From a checkpoint of a small image classifier: layers 8, width 320.
Rows from block 2 of a small image classifier, named by matrix and row number. Rows with one number belong to one neuron. Each number is 500 + 25 x the weight over its row's rms, rounded and kept within 0 to 999. All counts start at 0. Numbers have three digits each.
Before each neuron's rows are labels from the 100 images, of 14848, where the neuron reaches its largest size: "patch colour" is the nearest of a few named colours to the mean colour under the peak. Only what is clearly more common there than usual is listed. The data: telescope images of galaxies (Galaxy Zoo DECaLS).
# gate: MLP gate (model.blocks.2.mlp.gate.weight, 960x320), inputs 0-106
# fc1: MLP up (model.blocks.2.mlp.fc1.weight, 960x320), inputs 0-106
# fc2: MLP down (model.blocks.2.mlp.fc2.weight, 320x960, transposed), outputs 0-106

patch colour: brown
gate.596:500492521500531504526500490500460531519479454539487500456536529500512532515464507500500474500520500500500478495532500514500500542545526500500518454474564501532500547499500548519458456465469504509500534488469500500475500497483500500465449476557516490523496511508496500516463549547481543500500490517471522550526489500484500
fc1.596:500488513499471500500500497487520522464500454479490479540500500461500500503500500511482500459469500503482500522486466510500458451489534498481508500500500453500476485521500478500536500513549534500475462529522500510512522500500472444529500496479500474503462519538530503500547500513576500500529500514519473450483482500511500
fc2.596:499500537500500500486560522500490512500534466474500536471484551500505549500486500500480500483472500500500500485522500487527500526500517480502477486452519500524500517500500464514525476542467449525494525528500554561500500495500500529500500500507500455470500509506500505500522529507508500514500500538500556500532552500500556

patch colour: grey
gate.312:491500523522528475489479500505477500528494500500549548500483500545515506500500545537501500500454500539527482541546500544515500500447518509536511500463514519524525501436507471451480547500450500541552530444492500528497500463564534457459500511512500500481500500494514474500500516500473493464464485555500510478491500508509500
fc1.312:535507503500544500477500500528535514462528508500466507483471470499531500513558500475509509452471500524508486500500466500500500505469493472528509536500525540533500499518481532511500500480455500500546515500500491500500506514508520466500555478465520460477530512499500480500499514489500500500477485490500500455534481500493485
fc2.312:526500474515500520525500500521492493464500458467500465466500470500493500500456523500468500540484507500500512496508517475533490525492480499459444451500544466500500500481500519450481500542500499528486503500505506539500500484513500482500458535500500500527482514500488535529472451473517481428485527481520478490481500499500500

patch colour: brown
gate.360:523500460500541500470509500500518505456495486484473502500494500501500500471500531485524507490524460466472476513470508500458526480449474474490500527511500472558537523500513541534512500505450500499527466500500510483557539500542487500484527557446525500500531480526483522500500489506429500500484514500500517494507472499500513
fc1.360:500500480491553554500541560476504516461500522450468479520449500500500480500500517500500500461500547520485485534457500511500500500458456469482449521473502500500546504479509490515500470507484500500478510488486546512509452500469486466458487545501518542500540453500492517516473535500473451499465500500519470564518529533500546
fc2.360:511486555500471506531500500527500461500494500500500518500500534484506562521527472520500527471528500481500500500503500555519500500500500506523512541500490499524500479528500537474508500516500500492500500482526470488466553500515456473464550446502500471501462458500478500497487475522527531452464500500493522511500526469484491

patch colour: brown; grey
gate.489:533520513500538462443480500500500502541531480500491525432500503500500493488526530500506482501500543500529500500488520540500487500482483527520510507500511533512526507515522477546532588491489495522516500463500500469511500497500474509452486500500500534500500530502508485500500500545480500500520492486489518500583472475474500
fc1.489:504504500522544500498514546534549496484500524493520500477454528500500500500531514493500544490499490507517451526500508500500544500487500500547504499500461485517439519500516512457500500452551461500543480500496517479500480500520460544469500459495498538495469476510509454500511480547486437488500498500519500529515487471481480
fc2.489:500485478519510463494556486500538500467500483500485507511526485508479500500538500502464500514530481487470532457521500500500500482500534466503502533462546525511460500489468476500500498500520494521449495480464500500500474494475500473500548575500500500500509500534515543557542500563499500515509480500522500568500500500509480

patch colour: grey
gate.539:500533495507482538500500480474500500500488538496500500519499466530509500441500500500499538500500500488500500458488472468500536500500533561518560449502450509500493533500491485469530485501530515478500500483461500500543543491515500464452462500520456500516514514525524500500500500518467500499500518476500442500472500500479478
fc1.539:500463529527508508500479500527446508500460500527520500487481500477500515500500492503500515500500500500500553500500515500473500456500467500500515497525485497468513490500518500464500500444496515500482500545506469488470550528500500526500522543500463485513539512434500500453500490515500500523504469500586530518562462491500481
fc2.539:516500488525489500472478500512506518500489478486472522469500464500508475514524496544437491530470549500512500467507529489513452500484519500462500546489467490500500499500499518535488517497500531500500515500500481517500500517505454522551514530500489500536519500493479500562500504500500500524485523516507500524452500467455473

patch colour: brown
gate.86:479544500536535528500490538524500489493487500494500500500500500501502464500500500505469500500485475500500470479497500500484500500500542533500500548500448500532513461492500500517500500451461486500531500500540506500457492500500527456478493541473500500574500531541488445492500500500505496528500572496500500499528500479525522
fc1.86:500473467496500500500524460500513536476470486502500500500505556563500465542500500485498500500484477500516500450498479500508500514520474521514488499508477504526519456479510511529468486500486534500500508511500500500525500500475542546504481477523496516508500514519504488534468512500436500500527520479527477500529500529531503
fc2.86:500500518483476514519504491488471498502516474444467472500468535469498525500464587503500542503500482537487531500492489478515500533525528518500457500481525489500500500500511459510511503518508534489557500500500518493500500491510516505465475491500500500500521497515457440474500465500529500500500459499541537465500464500500500

patch colour: grey
gate.80:503507530500500500534493468483476531500471473500500500467464488451512500524528500419488500500500500501518528500536500500479525520472500500507508493522462496523500504500534500500542478526539473469500493500500517466500533449500446481467460489461500463460510500511500502465519500500486500500477531480495520519438522446500519
fc1.80:485486453542481500473505569500492524510500480500553500500500496526527522461500500500500511536472508533502505500500500499550503490480483455490500513500522500516500485476500500515467493463500492535493514485485500482500522561456508519543490500544477528497475500472519464497500500525531500482500524524524522500523495500542466
fc2.80:500500500500500500500518490487487527523479530500497500508534500500525525500451466526477500501535500500484480517463569465555500478474511500500496476464480476485489538530496500500500501541500499500474500520459480488550469486566496500500524494433484500493551479502492500500497514498506500484501500540500500500531512500436531

patch colour: pink; grey
gate.217:500500478497477500468483500500459500460474500430500500502517485500486524500506500519562526524500533487500578512539506500514466510526452500471458507477500500522500500457504536480503485524508520484500500473515489540459548537500494517495500523501470500435456500510423500463529500506513500562444500500568493514496523469466500
fc1.217:537474500537510500547521464495519500520496479500500539516590500500498455500487475564500473492492500489471494500572474493495500500500512500511500492500487471500500485494500503469445553448530466500466500518500482500500479500467439515500486502490548495500531475522507494515500541484526498466528500491500500500506481480474528
fc2.217:468502530519440507541500500447454546500482549494458473500500504472517500500500554500531500500550500494497460500500528500462466500535478500513531500500500522477500491500548549517496494538500520500534567506500490500467500510494500446483500514524482498492499499500472510519505475481500500470482432510500502509500504501500478

patch colour: brown
gate.734:524500526500533500467500473465480428500465509503535478500478518500517478491484500500507500500527498510517481472506486448500458492500467500500500464500500495500500517516502500459538500500474500492467506567529500500500544517500559500500500527500500510550507500473487480500500500471489547500435527524521475472528526522510436
fc1.734:472476436500497471524462485471509556500480500500544463500504544551438500535500527511514437499500473500500547528500500483475520486531524474500500483472487500500553462476514500497500500527500502445491500467500536526540500546530467500504529516500496500502502493500544479500485466484488463530525500427500518467500501498526508
fc2.734:500474507500497515493514500550514527500517500530483475473525500489488500500497500523510532500512442539477500512486460500500470500465450520500564516498554512500500500500468500488500557500500502500511500523501530522464490464447549525500449539508552523500500510489479500467500526500500539500495500527518529455450500500478516

patch colour: grey; pink
gate.532:498544514497446499465522507451448498480531470537494500509488513527535481500500529500500521544511500482505501481489528489500509515500500500530459516464505500475478500499499493503571542484500514431500500525492495500500500542454510456500472456537520472516472518525477500483500471500566503522515507500522468490517523491539475
fc1.532:500466500476471486481500518476478518477531464553561500495500510487501447537500500527516553522504499437513500540500511500467500527500462487517457499500500494512481500506477461500498450495499500406526464500471504500557515516460512455491500455477500486541444500508459500466515471500582500522536489495500472454542497500500500
fc2.532:492463444455500500500500469549517510503500495436526479520531464550567520500487500462500531514500500514483500500511500453531476500500484485472486500518484472481461508500535520500459500460496500460511524470500527500484521507557539496446503465500502500453502489449488508532510502500478494515489542487530478494539500500531505

patch colour: brown
gate.199:500460500500515500501495500506500524482550565500500484493500458473483500500541524464475554468508470500534451455531482481482500472450511552499500494500480512500465537500478500472509500534465500454535500517500500469483473509480500568500493465533499498525482530490506500519500500536445500500462500468476517500481468500521500
fc1.199:557481470527555498529500551489535526500492500500532500514500482496462476479500526558480494498470516471503465500500526531556499460500503500463500517500500505529500500494539500500478500459500486500528493513514472490479528500500528529518535500536452500512494488500500555506500475521500500532495500441541464500468500505500456
fc2.199:532536537500468556500500446486486468479476500517500454486482485500548530500531522500500500437518500500497500500519500459516532500500500438474496489563542500443500466444500491539475500483452500500465472500491526500551486528528547500500500481500519458527470500472477500500485582459500557457552500538500500500526469462511490

patch colour: brown
gate.318:502500464468495556460500487500497524500500549540474500500500526479500494500540500491556521496499496551477500542530455507524511526519487561481500500527481500517525500485514509545519500543473500483500491545509485500506510486510490479494484507543542472500500504500520500529483522485500496500500491484551513483462523500527516
fc1.318:453459507500487458545525465548500481500514487500442519535500511501500484479437536488450485497500500500497488491500500509474500492500500481499499519500551453478438500516528515500488477500516464571500509512468471518467503500500507495500417499471500502560472492475509484466478514525522516545510500470495500500486497500533500
fc2.318:536500500506541500477442506521555500500500539500500527470517515526533470522529498500522529460523532500474500500500529525454562447532431510500496480500500507486500500500495500500527490500500500476523500536500500512500514500560488494500484479461487529500568501500435489472500504520500500516528500477519500500500500538500489

patch colour: pink
gate.726:489500500500544535559523473477500505500500500511513514456500480535528500460506501455474543439518500500482538500500533508448463500500465500500474500518464452471500516532500540479500570523521491545492474471519462469500508496491483496488468500474476486500547494507522499521465500551512500476486500500500500447450470500500549
fc1.726:467500487515500524461500457462500517496500478517560496572500483469447500480509483519473500531514459500525506499467500520474479500552536500500555514527500511521499461478495498500500469511500521533517526493518532500484510500470500540498471475500469551500513509522500500500534536500464500503500530533500452480478483462500513
fc2.726:491530500500520502500536500518513512500461499542503465512527500519455500523528524477500550488500500520484500524474521484538451522479500500500511480480480500531530520518504500500537502500491498487500500500508523500516500495525474500500507506544500491502500500500500561469539507500521500500500511495500500577508495448535519

patch colour: pink
gate.650:462487500474500535500500577500447500446460500508500466472516481501502458500500541500500500500500506503500500534500500482487472492517478501500459536530513507492500500475500499500473500508490500500500551532500493500500518494520529500464508471501530500494500527461515500500517551500558480534500500472473500481521500523525500
fc1.650:454483474506485500500500533534500514471484493500489500500527538500500500500500540485500475466476489508523524496498500500524500493471527452485528522490500513500530500498500474546500513573500483500500528500471459503500476450551489468510504482489500464510459521539524474510500500511500500514539502500472502471533465523500508
fc2.650:450500517517535501500521484471480500500556504488525515484461538535491500500500461500498536500557499450509479485485500500475529500487496517466504500500474481472500500447500560500477500500532515500500457524509522539525482500519526509511524552518561539512519500515460500479496500500493455427484500557500498496466500525518479

patch colour: brown
gate.718:523479500500523500470500530466500529500500549500484490525504462477500500440460485500503479548487483469522530500514497500495500500428485503500518516475555500500505500535521500536479460508500475500547480543500500504492530525485486503485500582516482522549500490480486464505486494477511492500557462501471500483515464473514503
fc1.718:557524499450528500500490500468500524510500500500530519483511456450487515526473500500449505469533500557441439467500539500448500503536472507453500476500458500487520500455500543568427500507531470494500495500527478500500500534523488465500506500500500510500512500544481500530521492563491515544517497500494511475500492494499500
fc2.718:471523500500500500553500491500500524521474500544483485553473500491485496471500517500512505490500482550491509485500432500482447491501488489515500582510500500500500480500520528458500492477491525500500500477500516531457489549498469471500473435515531492500485462533500498537486548500500467490512524561482444500492509560465500

patch colour: brown; grey
gate.223:513535497500515515536500484449460518500500472494472500446500500510500500500500500504540445554500500528468515519473481500548494500547500500468500526476500528499536523464500481452479478426491514479500500542500500500530515515517500499441488501525500500500473500557500500500451490472454456500500500454536500500481500459500483
fc1.223:500545471468453497499500500500479535513501477506487500477500512488521551470514500482480500500541442502500458500500496500534518500550501496500497519519462500500460549500502479495518500430550498500485477435539500532540519508500517513469474466500537500500500511452534474500500500496538529457462500475518500518500500477506490
fc2.223:538500500542500480500525500500500525435488500500531500482480500500532501475535500500475490500486568516524453500500500551500500501472500448469500551540500500495500500473500543524519500521500537475488500500492500551500500496491493455500488500500513521429500500492500500500460488484522584500500500491494539500500451500490478

patch colour: brown
gate.298:478507533465500500483504513500437508480500462508510473470500500518465473500480527500497504500503535531551528500548500552502506500528459515462538475459511500501483500517500486500489526526460528500500471500515500521522514519493470491500461523500507463552464526481500499501522500473522534452500500500500491500542514473492526
fc1.298:541502519517489506539500460524481462452500557495500541525500500500510552529500484500500500500522500514471500500503500500500505460500500502500440495500500503474456500500513500497478456471528519517484500519514484491478500527510500509494518566533500528477500462500518500500500519497500464536522500548477508477500467533510471
fc2.298:549473500500479456489547500500548455500500442501495528475467485514500476499530482500540500500471492500472464500557503453496500554530473500500494489500465494513522533500496556532502551490535510500500503535469500480499493515500491482515504454500507500519484500500456530522475514439500500504522468500507500513500500500454482

patch colour: grey
gate.315:500507513500477501475500511500500491511500495500503500528500503500500471500500500500523531500553500482500549522508453500565500523483471464500473500483515518473561500500508500494500479551447455500482514500467478479500520500598528516444500500521491521535500466482441474462500500478533517500460523500500500480499500498510492
fc1.315:475500494500503500508458500502486476469504480490511541500500516507468538531500541493431500542500428493500461477471514507474537465498502475521468514518472500499552500493500500499488500530500500475498502500495519508500503524492442479515499500523511484491505500548519500520541524508520525491502500486521476511500500512526553
fc2.315:431526490500500500551518518531488523451485501500491519552528476524517500500465510468497451529500537565445500525444502477555500538477500586500500469463479500460547517513505500500518534500455500487500500500486500482484468522500500500500500500544500500512500485500500453503515478500500487551500500515500430521480517451500465

patch colour: brown
gate.556:485456523537500490500500510468544500531500497493468475501472500516534533502500478543510520500526500517503484518500537517473462500500500500500500500444500540493500500500530495534500500502505514449536500512500552489514558500481448491484500522540500432497521478500551522448511545465467541536500470504488517500500522478552478
fc1.556:475517500508485492520473506512493516473506482514530544523500500496500481500527498500456477500500500495500500456505478461500471513484500506518500500517457472499500515500535449539500496587542506500494477504500475462491536500509500482487489528441487500465525530441526500500469500500500500500545538540522474515500500524511473
fc2.556:500500478500518559482499500499500500488500547500505484525450494519465518533479500527500441477500532439457500500488500513500517480496532490500510503490500534500500435473490528481493500529481515500470484500457518503500548509500500485500455468536500475500521464529500523518520492459474519500500500474508500458521465500452479

patch colour: grey; brown
gate.404:500505482499480516500537483469500526520500531512515500446502510500433500538488539535500510518527462485500524524443525516500508534485533500502500541500469485447449500500539451500552500542476500521502500500514525490515500500479448514500500526508469565540477495506500445512517522500455482534500495480465534500495534518527500
fc1.404:553524476529500502512500500523472500494500527500524521539483515446463500500497500500500472538447518516533458490500500541500444561510497500502550559468534500500500491503534537483490500535489500515500525500482504500500444514500536451516500500500500491503521457523526504480500490512500492507494509500500554506500500530527513
fc2.404:456453500500522524465500535537500560545500498508500503469500446546500500522500520517500514508571460500513469557500503451537500500509459517500508438508464500500474500467461500500502474500465500487500500500481500522500480450509458500497516522488479502469500500498486505537486465503469543490512513500507500554572524500574545

patch colour: pink
gate.66:500526465490505470456500500494519478507501500507500565478510500500500500500515500477552531445490500487500448500511487505500500529501500521545497500500533539458454500500500500500500509467506509477500555489502500510510500500495500488454499500477544486543442455522481562508508500504500500570500500428480492481500479500589500
fc1.66:479458470500491476483528500500474500500485470480500573500500500517500474500516490492500533476500500527535500459500537500486466500500500505500510500500500500526500500502500500522491493519500462500458516500527500572480500500500418503554500487492517496540500522527481500513479548500508474513500454478534552492500536517526470
fc2.66:538498504533530500551500439478516500500538479438439485500484500500521481481509459518500449465449490444489500532534468476498519500463512513500463521454527500527500492512511535485548500525500530470515466500475500538508500500530521534511507500491538540500500500485513520467521471500511541502485481555461473500496500500527469

patch colour: brown
gate.759:464500500500510548500472500497500508431472500487489472500531500491527500500571500500516490507505500534491471500500500564538475533500554517458511509500535501500513541495500500498500501500500496425501500533496484500496500493500515500515500466501500485516553479486513500502561554487500492528500500549509500495500500483481492
fc1.759:543508500476443500500521490500470500500474462488517496514502498484483500500500459519500500468534498458484516483473500515546500529500547500500500493492500500550494474486500523440500478509471517517502541504500500533467527500488441518490496494524500480532500500498500479504523500509489517508466500504500447500529509500500500
fc2.759:500420481522511530522500500477566475480512462500472479546523500500443500460500511500459500500544485503480491490493500487484557500500500500508489533500469482500486480476494500500500537526520500464484500502525523486522454501479491537555500464455500485446500480500504447459492500539530500511514495500526500548536484478551554

patch colour: brown
gate.609:459492475576487500500490502523468532472533515441500515500500500500562500452500500498546536484500550475486532477500500500473493500516517500524500540504500500534482510500500502500532515530478500539532500500500500530500541500487522500508500535500500467506515500500500500500512500564463517500435500500513461500500504500512519
fc1.609:519508463500500561483500521487500500512530554500500500500536471500484500500500487500500500461461500500522478522500500513500530482532538461541468500494487500458500551430494522500500478500496552510498524461500500500516550500472523532482468505516537500507488447484521476470458513500470506523509491500520515500500507493475526
fc2.609:552500500535483531500488500498459525492573500517543500517458436535508528542494435500473500544508548522500500478528500515482487500541531486500484471501462453489547508505507446477512500500480500500500476478500478479500484500500477489516523500500513500500500425500544538514500500500500497477492500513545477500501474489523500

patch colour: brown
gate.342:479500500489500548501500500500490500466500489478474500493519500473550477512484535501537514500500573500525533481500488460500500500477500468522500443496532500520524496512539500499470500500516500502507500532541500474500502529500452492495500470488460486511487511500542443513508507500482586500500439475500500500525500500535500
fc1.342:500498500508500458489472495467538552525475555510500506464508467527478529500510500464422500463531462540501490524554500474521528500527500548467540526477486521461509500500500479477523528536452508503485456484500485472509491548552554545518500530493520516519485500513467519478520514513528500494500550500554500448463500523489500
fc2.342:500582509472489559515544591532498492500500487550534539500489497465500500467500477452512500501450500521492500500507521477500500524496500487493482507500500427561481460527494509500537517464472493539500469500500476452500495534500492471532504504527486500489470500500490505518482500526500475495523477456468539500521500467489480