python train.py --image_size=24 --horizontal_flip=true --patch_size=[2, 2] --loss="cross_entropy" --optimizer="normuon" --lr=0.036 --nesterov=true --steps=15900 --batch_size=256
Rows from block 5 of a small image classifier, named by matrix and row number. Rows with one number belong to one neuron. Each number is 500 + 50 x the weight over its row's rms, rounded and kept within 0 to 999. All counts start at 0. Numbers have three digits each.
Before each neuron's rows are labels from the 100 images, of 14848, where the neuron reaches its largest size: "peak at" is the part of the image that holds the peak. Only what is clearly more common there than usual is listed. The data: telescope images of galaxies (Galaxy Zoo DECaLS).
# gate: MLP gate (model.blocks.5.mlp.gate.weight, 960x320), inputs 0-106
# fc1: MLP up (model.blocks.5.mlp.fc1.weight, 960x320), inputs 0-106
# fc2: MLP down (model.blocks.5.mlp.fc2.weight, 320x960, transposed), outputs 0-106

peak at: centre
gate.327:500429591441555450500611446455500500500493561450444400500426394476547500451390622555512621572500487500573500458500581464525500500425500404530556500533456593570424526453542500515500431500546513527465434500426500500475507500543448415560552467500514418500559570500529399500529451542599464504468454500512461500500477500533528
fc1.327:500500500500501441509464500500551398469526545500596395491387420527537539466567607595432446526500530429546422500445569500556450500562500398500554442444477472609459500430522595500563500395478500500500500558490500499500500452471435543392500463495500500500500527500419480496541455560584565551398492500554450500591471629500500
fc2.327:492536407511513476516440468500458503500538520500609426594500457393429555582450456514534500529500520465500500453523560463548500474478526500483500514535449400500555501500398545500586500473500532481500480500493493488554426527548500515537464454500526500551456500530430431468461587426470417500534548500500500538554544482500562

peak at: centre
gate.445:500500500507536500554469500534532589500500575551519553500456415500500437511393440540500500384475500452463500456395500423471601548477598444545500440500575532439466500500500500503500500477500444500500500459481534522516420525476463500476582500545447500489500500515353500452578500528412526549517553500448524500561523529500500
fc1.445:564500423519500546582510626425376500500500500446500561524388383500500471500417460545474482578417585500500500489412455500528535500472605500446448500441470533386530525474500642500413426493570417411441449483462474606534318429500500547454500442553451500514453426565456526501500511627507500513500454473568522512500484448555507
fc2.445:500554500539475500476500415500464529410564373547423500515500525500529500462590537536459569481427506569571466502500479457500511581500505500509562421478500575500524500500391393530420500459500506500500500500532543500586549450500518520455500522438396474577444438427500463488500583500511500478392500566482469545486431575500557

peak at: centre; bottom right
gate.725:464500627440508489500474387489494500473500417462508511500597568575597500391434500439484433605536618457500536466500500438500570500449547520446493415500551520490597500403543546500471563500462425500531439465500500543500522408505466455500467431559500500500495578450583437543500518500500500496416500405500420392500500516637500
fc1.725:454477500417511562595507594551506375502602480500500543500369500500485500538437516500500521510449457415500520500454500500489449480519508555508523500456413500512577497500547440500438474500500606480476411500463586554526500509451450500429404505500472500426558544500507566500514500500509388443500500468457500500568427490440512
fc2.725:500500500551500500486500419500412614443496500500528400550500591441500475453500500500392544500431500472500411577500500443462500571500458507484519565457470500500500574500569472580589462517500498610438500553517469487444500500478475500500616461500418574500536500519349527545477462500492500556525554606509463509439592418502500

peak at: centre; bottom right
gate.359:488530500514454499388519502393500500593421469509451544585436442500442494500514412532606500571394441485538522500454500500350459475536500571535495500512500500552433501500582459543500465563477545599490516552500441535500500500534500556433500428467500500516455513449500543500519434447500470571517415568500484486516593464449430
fc1.359:500552422402500500493513500518413447521421500500500526585500416572475566588500443500500500468429423486500500500453484455500455432560500628560500383500423532500419528500583500617581500501459511553571500500454500477500451572570470500458500493444407578500407468500480526543519500500500425427451500574448517500462599500540357
fc2.359:448500500509356566555472522548519500575532500500635500503430548500500415543500589500500537409500500532412500500500588499532454516467464500536549500468563380509395500500404500521453437537612500500552472500500490479500500580500500459578577476505406512651369500499500500464560500500500466500500429500513500500500537536590500

peak at: bottom centre
gate.659:500500501460582529527542471513500459503531416414536500446470500569500404500555496484444500500619383571500500591500613496484500500594544500460500469521500558466463500500502447453500500455471578526559557500500534500500539560500405521500500531551473549453488417450500556500534517375506516513500581580340530486485556500420500
fc1.659:510500544546500500497532513500500443501500564549500500500389565445403543393426392466552492575500500500493500446589479500491500478500401457488500499565423500500518561500474532500500458613549396500439474469500500500472500526426495500604500419500601479445552446466577500427500500594423500500573442408627500455531465372605581
fc2.659:601560579500453426586474418571447500537611500484423399505500472460544500500559591500409496500508475459511559468467525438500500500501530547500571441540513453500486500519554500500500541500522500506409426500506420482500537500500500542500431543637500530461504572517464461556488500469500535500545548496513485500504470500558476

peak at: bottom right
gate.451:528500636500542500476396460481500500489449411495487500502500444432433500457500589566500366500545572571500468484530500426505552439541500500511584500458342563515562444409500540468573564502641450564500500518543568500500539451500475397505500500519500500500499500519500500454500394477521537517589459460496538412500452449500460
fc1.451:500411500470500489533547469509500472554376460467500449500500500538507497393500558559582500560500500482456486471489419434462604602515456500513547500490449522554500481379520500552381426467572500393411595500497396500443500535446446442500500500510500497410597572523577468566521496511579559559500501482472477480500455481449509
fc2.451:460618500430475447491465500529500560500497500570434558500438550407575500569464533500402449549398500402500500580440390500426500500500554495448608497500595500509437500436501540389586512509531500500585436500500500530500500530461565500513490527428446581483528500500448561504500500452500510474528426547425423561500434570486500

peak at: centre
gate.79:483479460528473531461486549354516529509564646488494485437433480458461415420606464492428500573481441500500578452394500500589500500490500500500498519522483569550575500526500613382500500500500507529428500478528500461400500496450456424563500412484500514456500500438487500515500500500529603488480491500500523600432500534478451
fc1.79:511536500454457500500537440561492500500478330548413500486612474495500442545500500472609500449500632502500565619596507500425487459500506500544535541509514500500455542529500500591500478368600486448544485618424456451512500497500563522501500500530461472496500479592538520500403552447442427500500500480511500404538399504536558
fc2.79:500519577438500501500458417500368420500451560407521500552567500385429583485500448500500508575492444500500500508500500411500500500560500500501501580440500450582500500600582463437500500589460569530500500421464500500599516500469569500500500399500490474369645590470500564500544407417500550415500500500422394410500500529500450

peak at: bottom centre
gate.63:609500548522500529470488500545558534496500500603546640500500612478500538444500578433522500532455500442437500561474463500572543490527377566538572415532492500543600500500500605412500531559459500500426467477500546461500494576448500463455500500538528576458500491500500500539466442465500565500524500500500450523526458454500462
fc1.63:551500519500499534541491500597448409595418500514436482414468574491500520420500485472500568506448500360567555440500546500500500463464443500500500434500500500490592436493507500540408500508430468611414621500500500500588500500500500451449502554431500500475591500533536606527460500500505491500500500588554505534479417444529500
fc2.63:483606522542537456361561531481480598470425486505550452543447427510500500532577421393434393564367633553527446462500437500426436477548545505538629445566564500460509500500441535500500520500500586500488514407465450518535438443517522582545532477572500500557429490449426546525467540500468500552431426448525557448500519500451483

peak at: bottom centre; bottom right
gate.401:449435524483492454500500524500500480610465412438583540439559489482500500500577439532500687565500524500500500522504500492500512448553500404500507500542555500551464509505500496473488392516425431500500577500565464431482534514464481573488485558558500424500512534493500456500422474500415544500478477552500532467532500385542486
fc1.401:472483500481492455444497500473500444622491435452575608466500571588500447472595496500479580535561500500464450418458378500403589441481487444500427522599475525567537500500500500500465503462454419544503590500551433500494522510500470563577521625541500495546469413488500426527432413500500516500504438500472553596558500405500413
fc2.401:577500533605500500469500503500500550500465522448500500500500500496351539469537438500452413500418439518532475567452500573373432648473516457508500455414455500500500500556500500587525510582500500527503491493579500500500566500495462373498500506501520543640475500430500500560557500500486500545581500500434470500500500438404408

peak at: top right
gate.409:454575556463511499495523489462386566534500396551487500459472432458500439531500500542495558500525560500525500579535559513488534584500500533500500533500419500500500516561540500594566448500539419487542500531620357568500500500500514570463430500500422507500530500421570635500576443500500541547500500456445500436434500440500489
fc1.409:582583500500558545500501500409500483500421500500534534500437572461500500547614382500451500544519475416420457475545500453566515469500500500500463500407501480504406476483563568502533485495500428472500529509506500580500526466524472393510533570500439469490389500501537500569477504500515482500478476465563399517431415533536446
fc2.409:500506500555462500500500502560500500562500433552452500436500460404521500500438500572479501500518500500500560526500500527492536574500608501500504538366547427449472500500500534489500500500489500598500435484550454500468549442500474556545500457500390529500593422514561500428498500460424500465628460434545543327500483507508500

peak at: top right
gate.274:544500500591540529564469571459500565546500553370500500466522500610500500463534580500563486511476584491500500500500543494470500500448556500585500500563486625434422500500470579500518444463573500500500423500500442500500596501488529500500454415461500494393608500375445514634497585487500467540500528500516500421483428565500511
fc1.274:500443500500500500493528431500500500501453614472470467512418561613596500594472580492434503552451557464500478567500539500491482472426558625488453444500503527500448465529531538500463545654498499500500500551546424502558427539500578428432425309459500438500500506519500498551500500457534480500445500617500500440440500587402487
fc2.274:559500561579554440500526548410500491500616396500503425500474523500461557460526437388557500500500428574536530411500485552594435500594500578469500431505505439500512514574500470500475405513555506511549429534500500500500500513477471560480562510500522500500500500500437462500476500621497500500500473374506345453526393441500441

peak at: bottom centre; bottom right
gate.102:496500497565450558500531536500500500500453618541486497500423613540502496480500549537500500469448450543500500412538467411431500500615500500593475453500563497435500490500500500433533576585396541619520500462514479512501505324500585545500500500525549483520495481603500436500453500442551500531500500515500500576500570578579518
fc1.102:392547471484575501549500513445416558437503568570500555500421400520537500500500508448573469456540453420500500595457500560421501500539437500440507444500499435500500500489544510500466479541500500385500445529471556500547500525505492500399607481500476500477493556437546534486570472500460514335453556382528500500547549500452375
fc2.102:500500500500495500428589420574500603500386500460508471536500500466424443550490500546584500500549599500406368511500500451529509419552579526498500500453422501464460549437477515500598550535500488491500529559445490500605497500507445454463500574452417437459500527502451545500500537486543500470500454500500442500500444500545562

peak at: centre
gate.196:500519408564500497500547500472481500429500406567463534543404402500468444432413487528453500500553475479495477480571500404474500500445500571520472638509557500383488520500483437500383470483500579513536582500500483457500500402500523583506498422509503653420500462547501447595427500500500569531553460543500484500457491500563500
fc1.196:500525546500500474437454468545500542524595479500484539564541429574496550500474575496524500500448443500500519500486511405536440526532500500558437500500511601406500500500509504579419498500492457460559547420500552539525513500422500503500500453500545564500481611519408451479500589500565628523460500600533405500368456416563451
fc2.196:500500427462512423432442500500601506549500470457500469500525500500499500456500405500474528500573500477509437427510476520500547532457500524500500375605500485500536472504533500500504481499500430425500500468500534401408500500595522500624518544485500519445496500493537500461637491513535500503563500500574500564629548500502500

peak at: top right
gate.663:579500551500475545541500500516500563500475443530432448500536486553568486499410568487500447554500504483538488481577575360385516500500466513500500423521500528500533534452500414483458586461450500500573513606500511500500500500464500633501531401477471500544449500500500513533507499412517398500500562402500523485403509486479515
fc1.663:500391500556500500500534500615500494441517500422455526475601500489496430424478491563584500500456445482554500595432500500576413552467500606500521478386500538428390449526645530411500485558502589517503500571500501462543500533484500500497456398488576529569446489371442500437556500518500601488547500429545500440500500452453491
fc2.663:500500518480551451592594500453488596567378500580432475604452539529500500438446500384528342474495489476498464478497604591489500500500606570500571500500500500418549592470440442500493560493527500560500524574492464498453500500500566500469468422442500509500500527420610567500610414500551517500462528527500500561500459500500490

peak at: bottom centre
gate.646:434453552460431528500500548377449542515500500500525500429500553500543449451500501474500500428490500500518448426416473584540513499500444427508471433381470642562543481500548532500501532485388503500534500500545482501439500500549500524455479443500500563500500428500453500400570523436500461475465500501417500427439451558500478
fc1.646:444468500500606481519534480501500400550500500500472465498548503445631536556500500417529389500508543500595435500443500500514500437500500500500500564399448550500469477431500441500500500537444433500550496541456451521500497419509500500429515502428575435585500472500434500500552582537534515500500500500514545500531579481415436
fc2.646:500516501466500618503538563530500520442368458431500601500473481587500537385421500523500500500500500486565500566438472555411500550565500500500464499485500547571480522522500514454500533593505500549418488500503545454527500585500569458502424439513500505510500500432500500544610577500439500500500394457577500573482517500552591

peak at: bottom right; centre
gate.506:538460500435500588500469592419500548526482532525500512500500500512596472480427500466476443472470500506571562500532500568500441550591500498500499500500487469500423587565547665523500462599549554476563485495500584445442462500500469476500552402607500493550454500500500553524367500453500519539542511500451497517501610383580475
fc1.506:500500453500557590486481489438442416359500545425568471500465487500443472457500482509410544465547500384545500500500500466524478500500500500464552500518534439500554500498500500500539581500500526605500558495500442500401500530500521524500447415500555500523500541500414355500477500519472462416472454461519546430490500413583543
fc2.506:503582479500500500540538479500511428500573537500463557462429450495598500548409534500374556507447391553456505500418440560500569510500508500563512572500421591403431530570477539500500435586503529433500508504565408419454597522500501509500407598503500500450441500463523500585534500500500541475455500500537549496573462513402500

peak at: bottom centre; centre
gate.51:529511405500535579452575476530500500500500416500479500500546500500428500500395458463446500524590482552537423500500488413536443500443472526494500500452538500395549577500533562500466530597487500500500565500565576500510583468454462500500500452500500527500534495500470500466447654425537533557489377392392379500546461528453500
fc1.51:477500424500521429545500429534613500400425420500410436456590500515518545500500500500404500546500519566500394518482455408549500500465454549500495471551625607404549500500511628500458422535500517500500472500536576472508591487466552531599551507500545602457502490500500552461500678468513530500451500430394382500548508500500500
fc2.51:500582501421500537500385532587500542545531498619474545544462494365467378534494500478500637445400510542478567525536416500441500584500453500500469500512500527500438476526500497577503558549503500500465408500375422480442532615445500443500475532430500475500425575579459505477500442454500500602500486519634519457483497535520532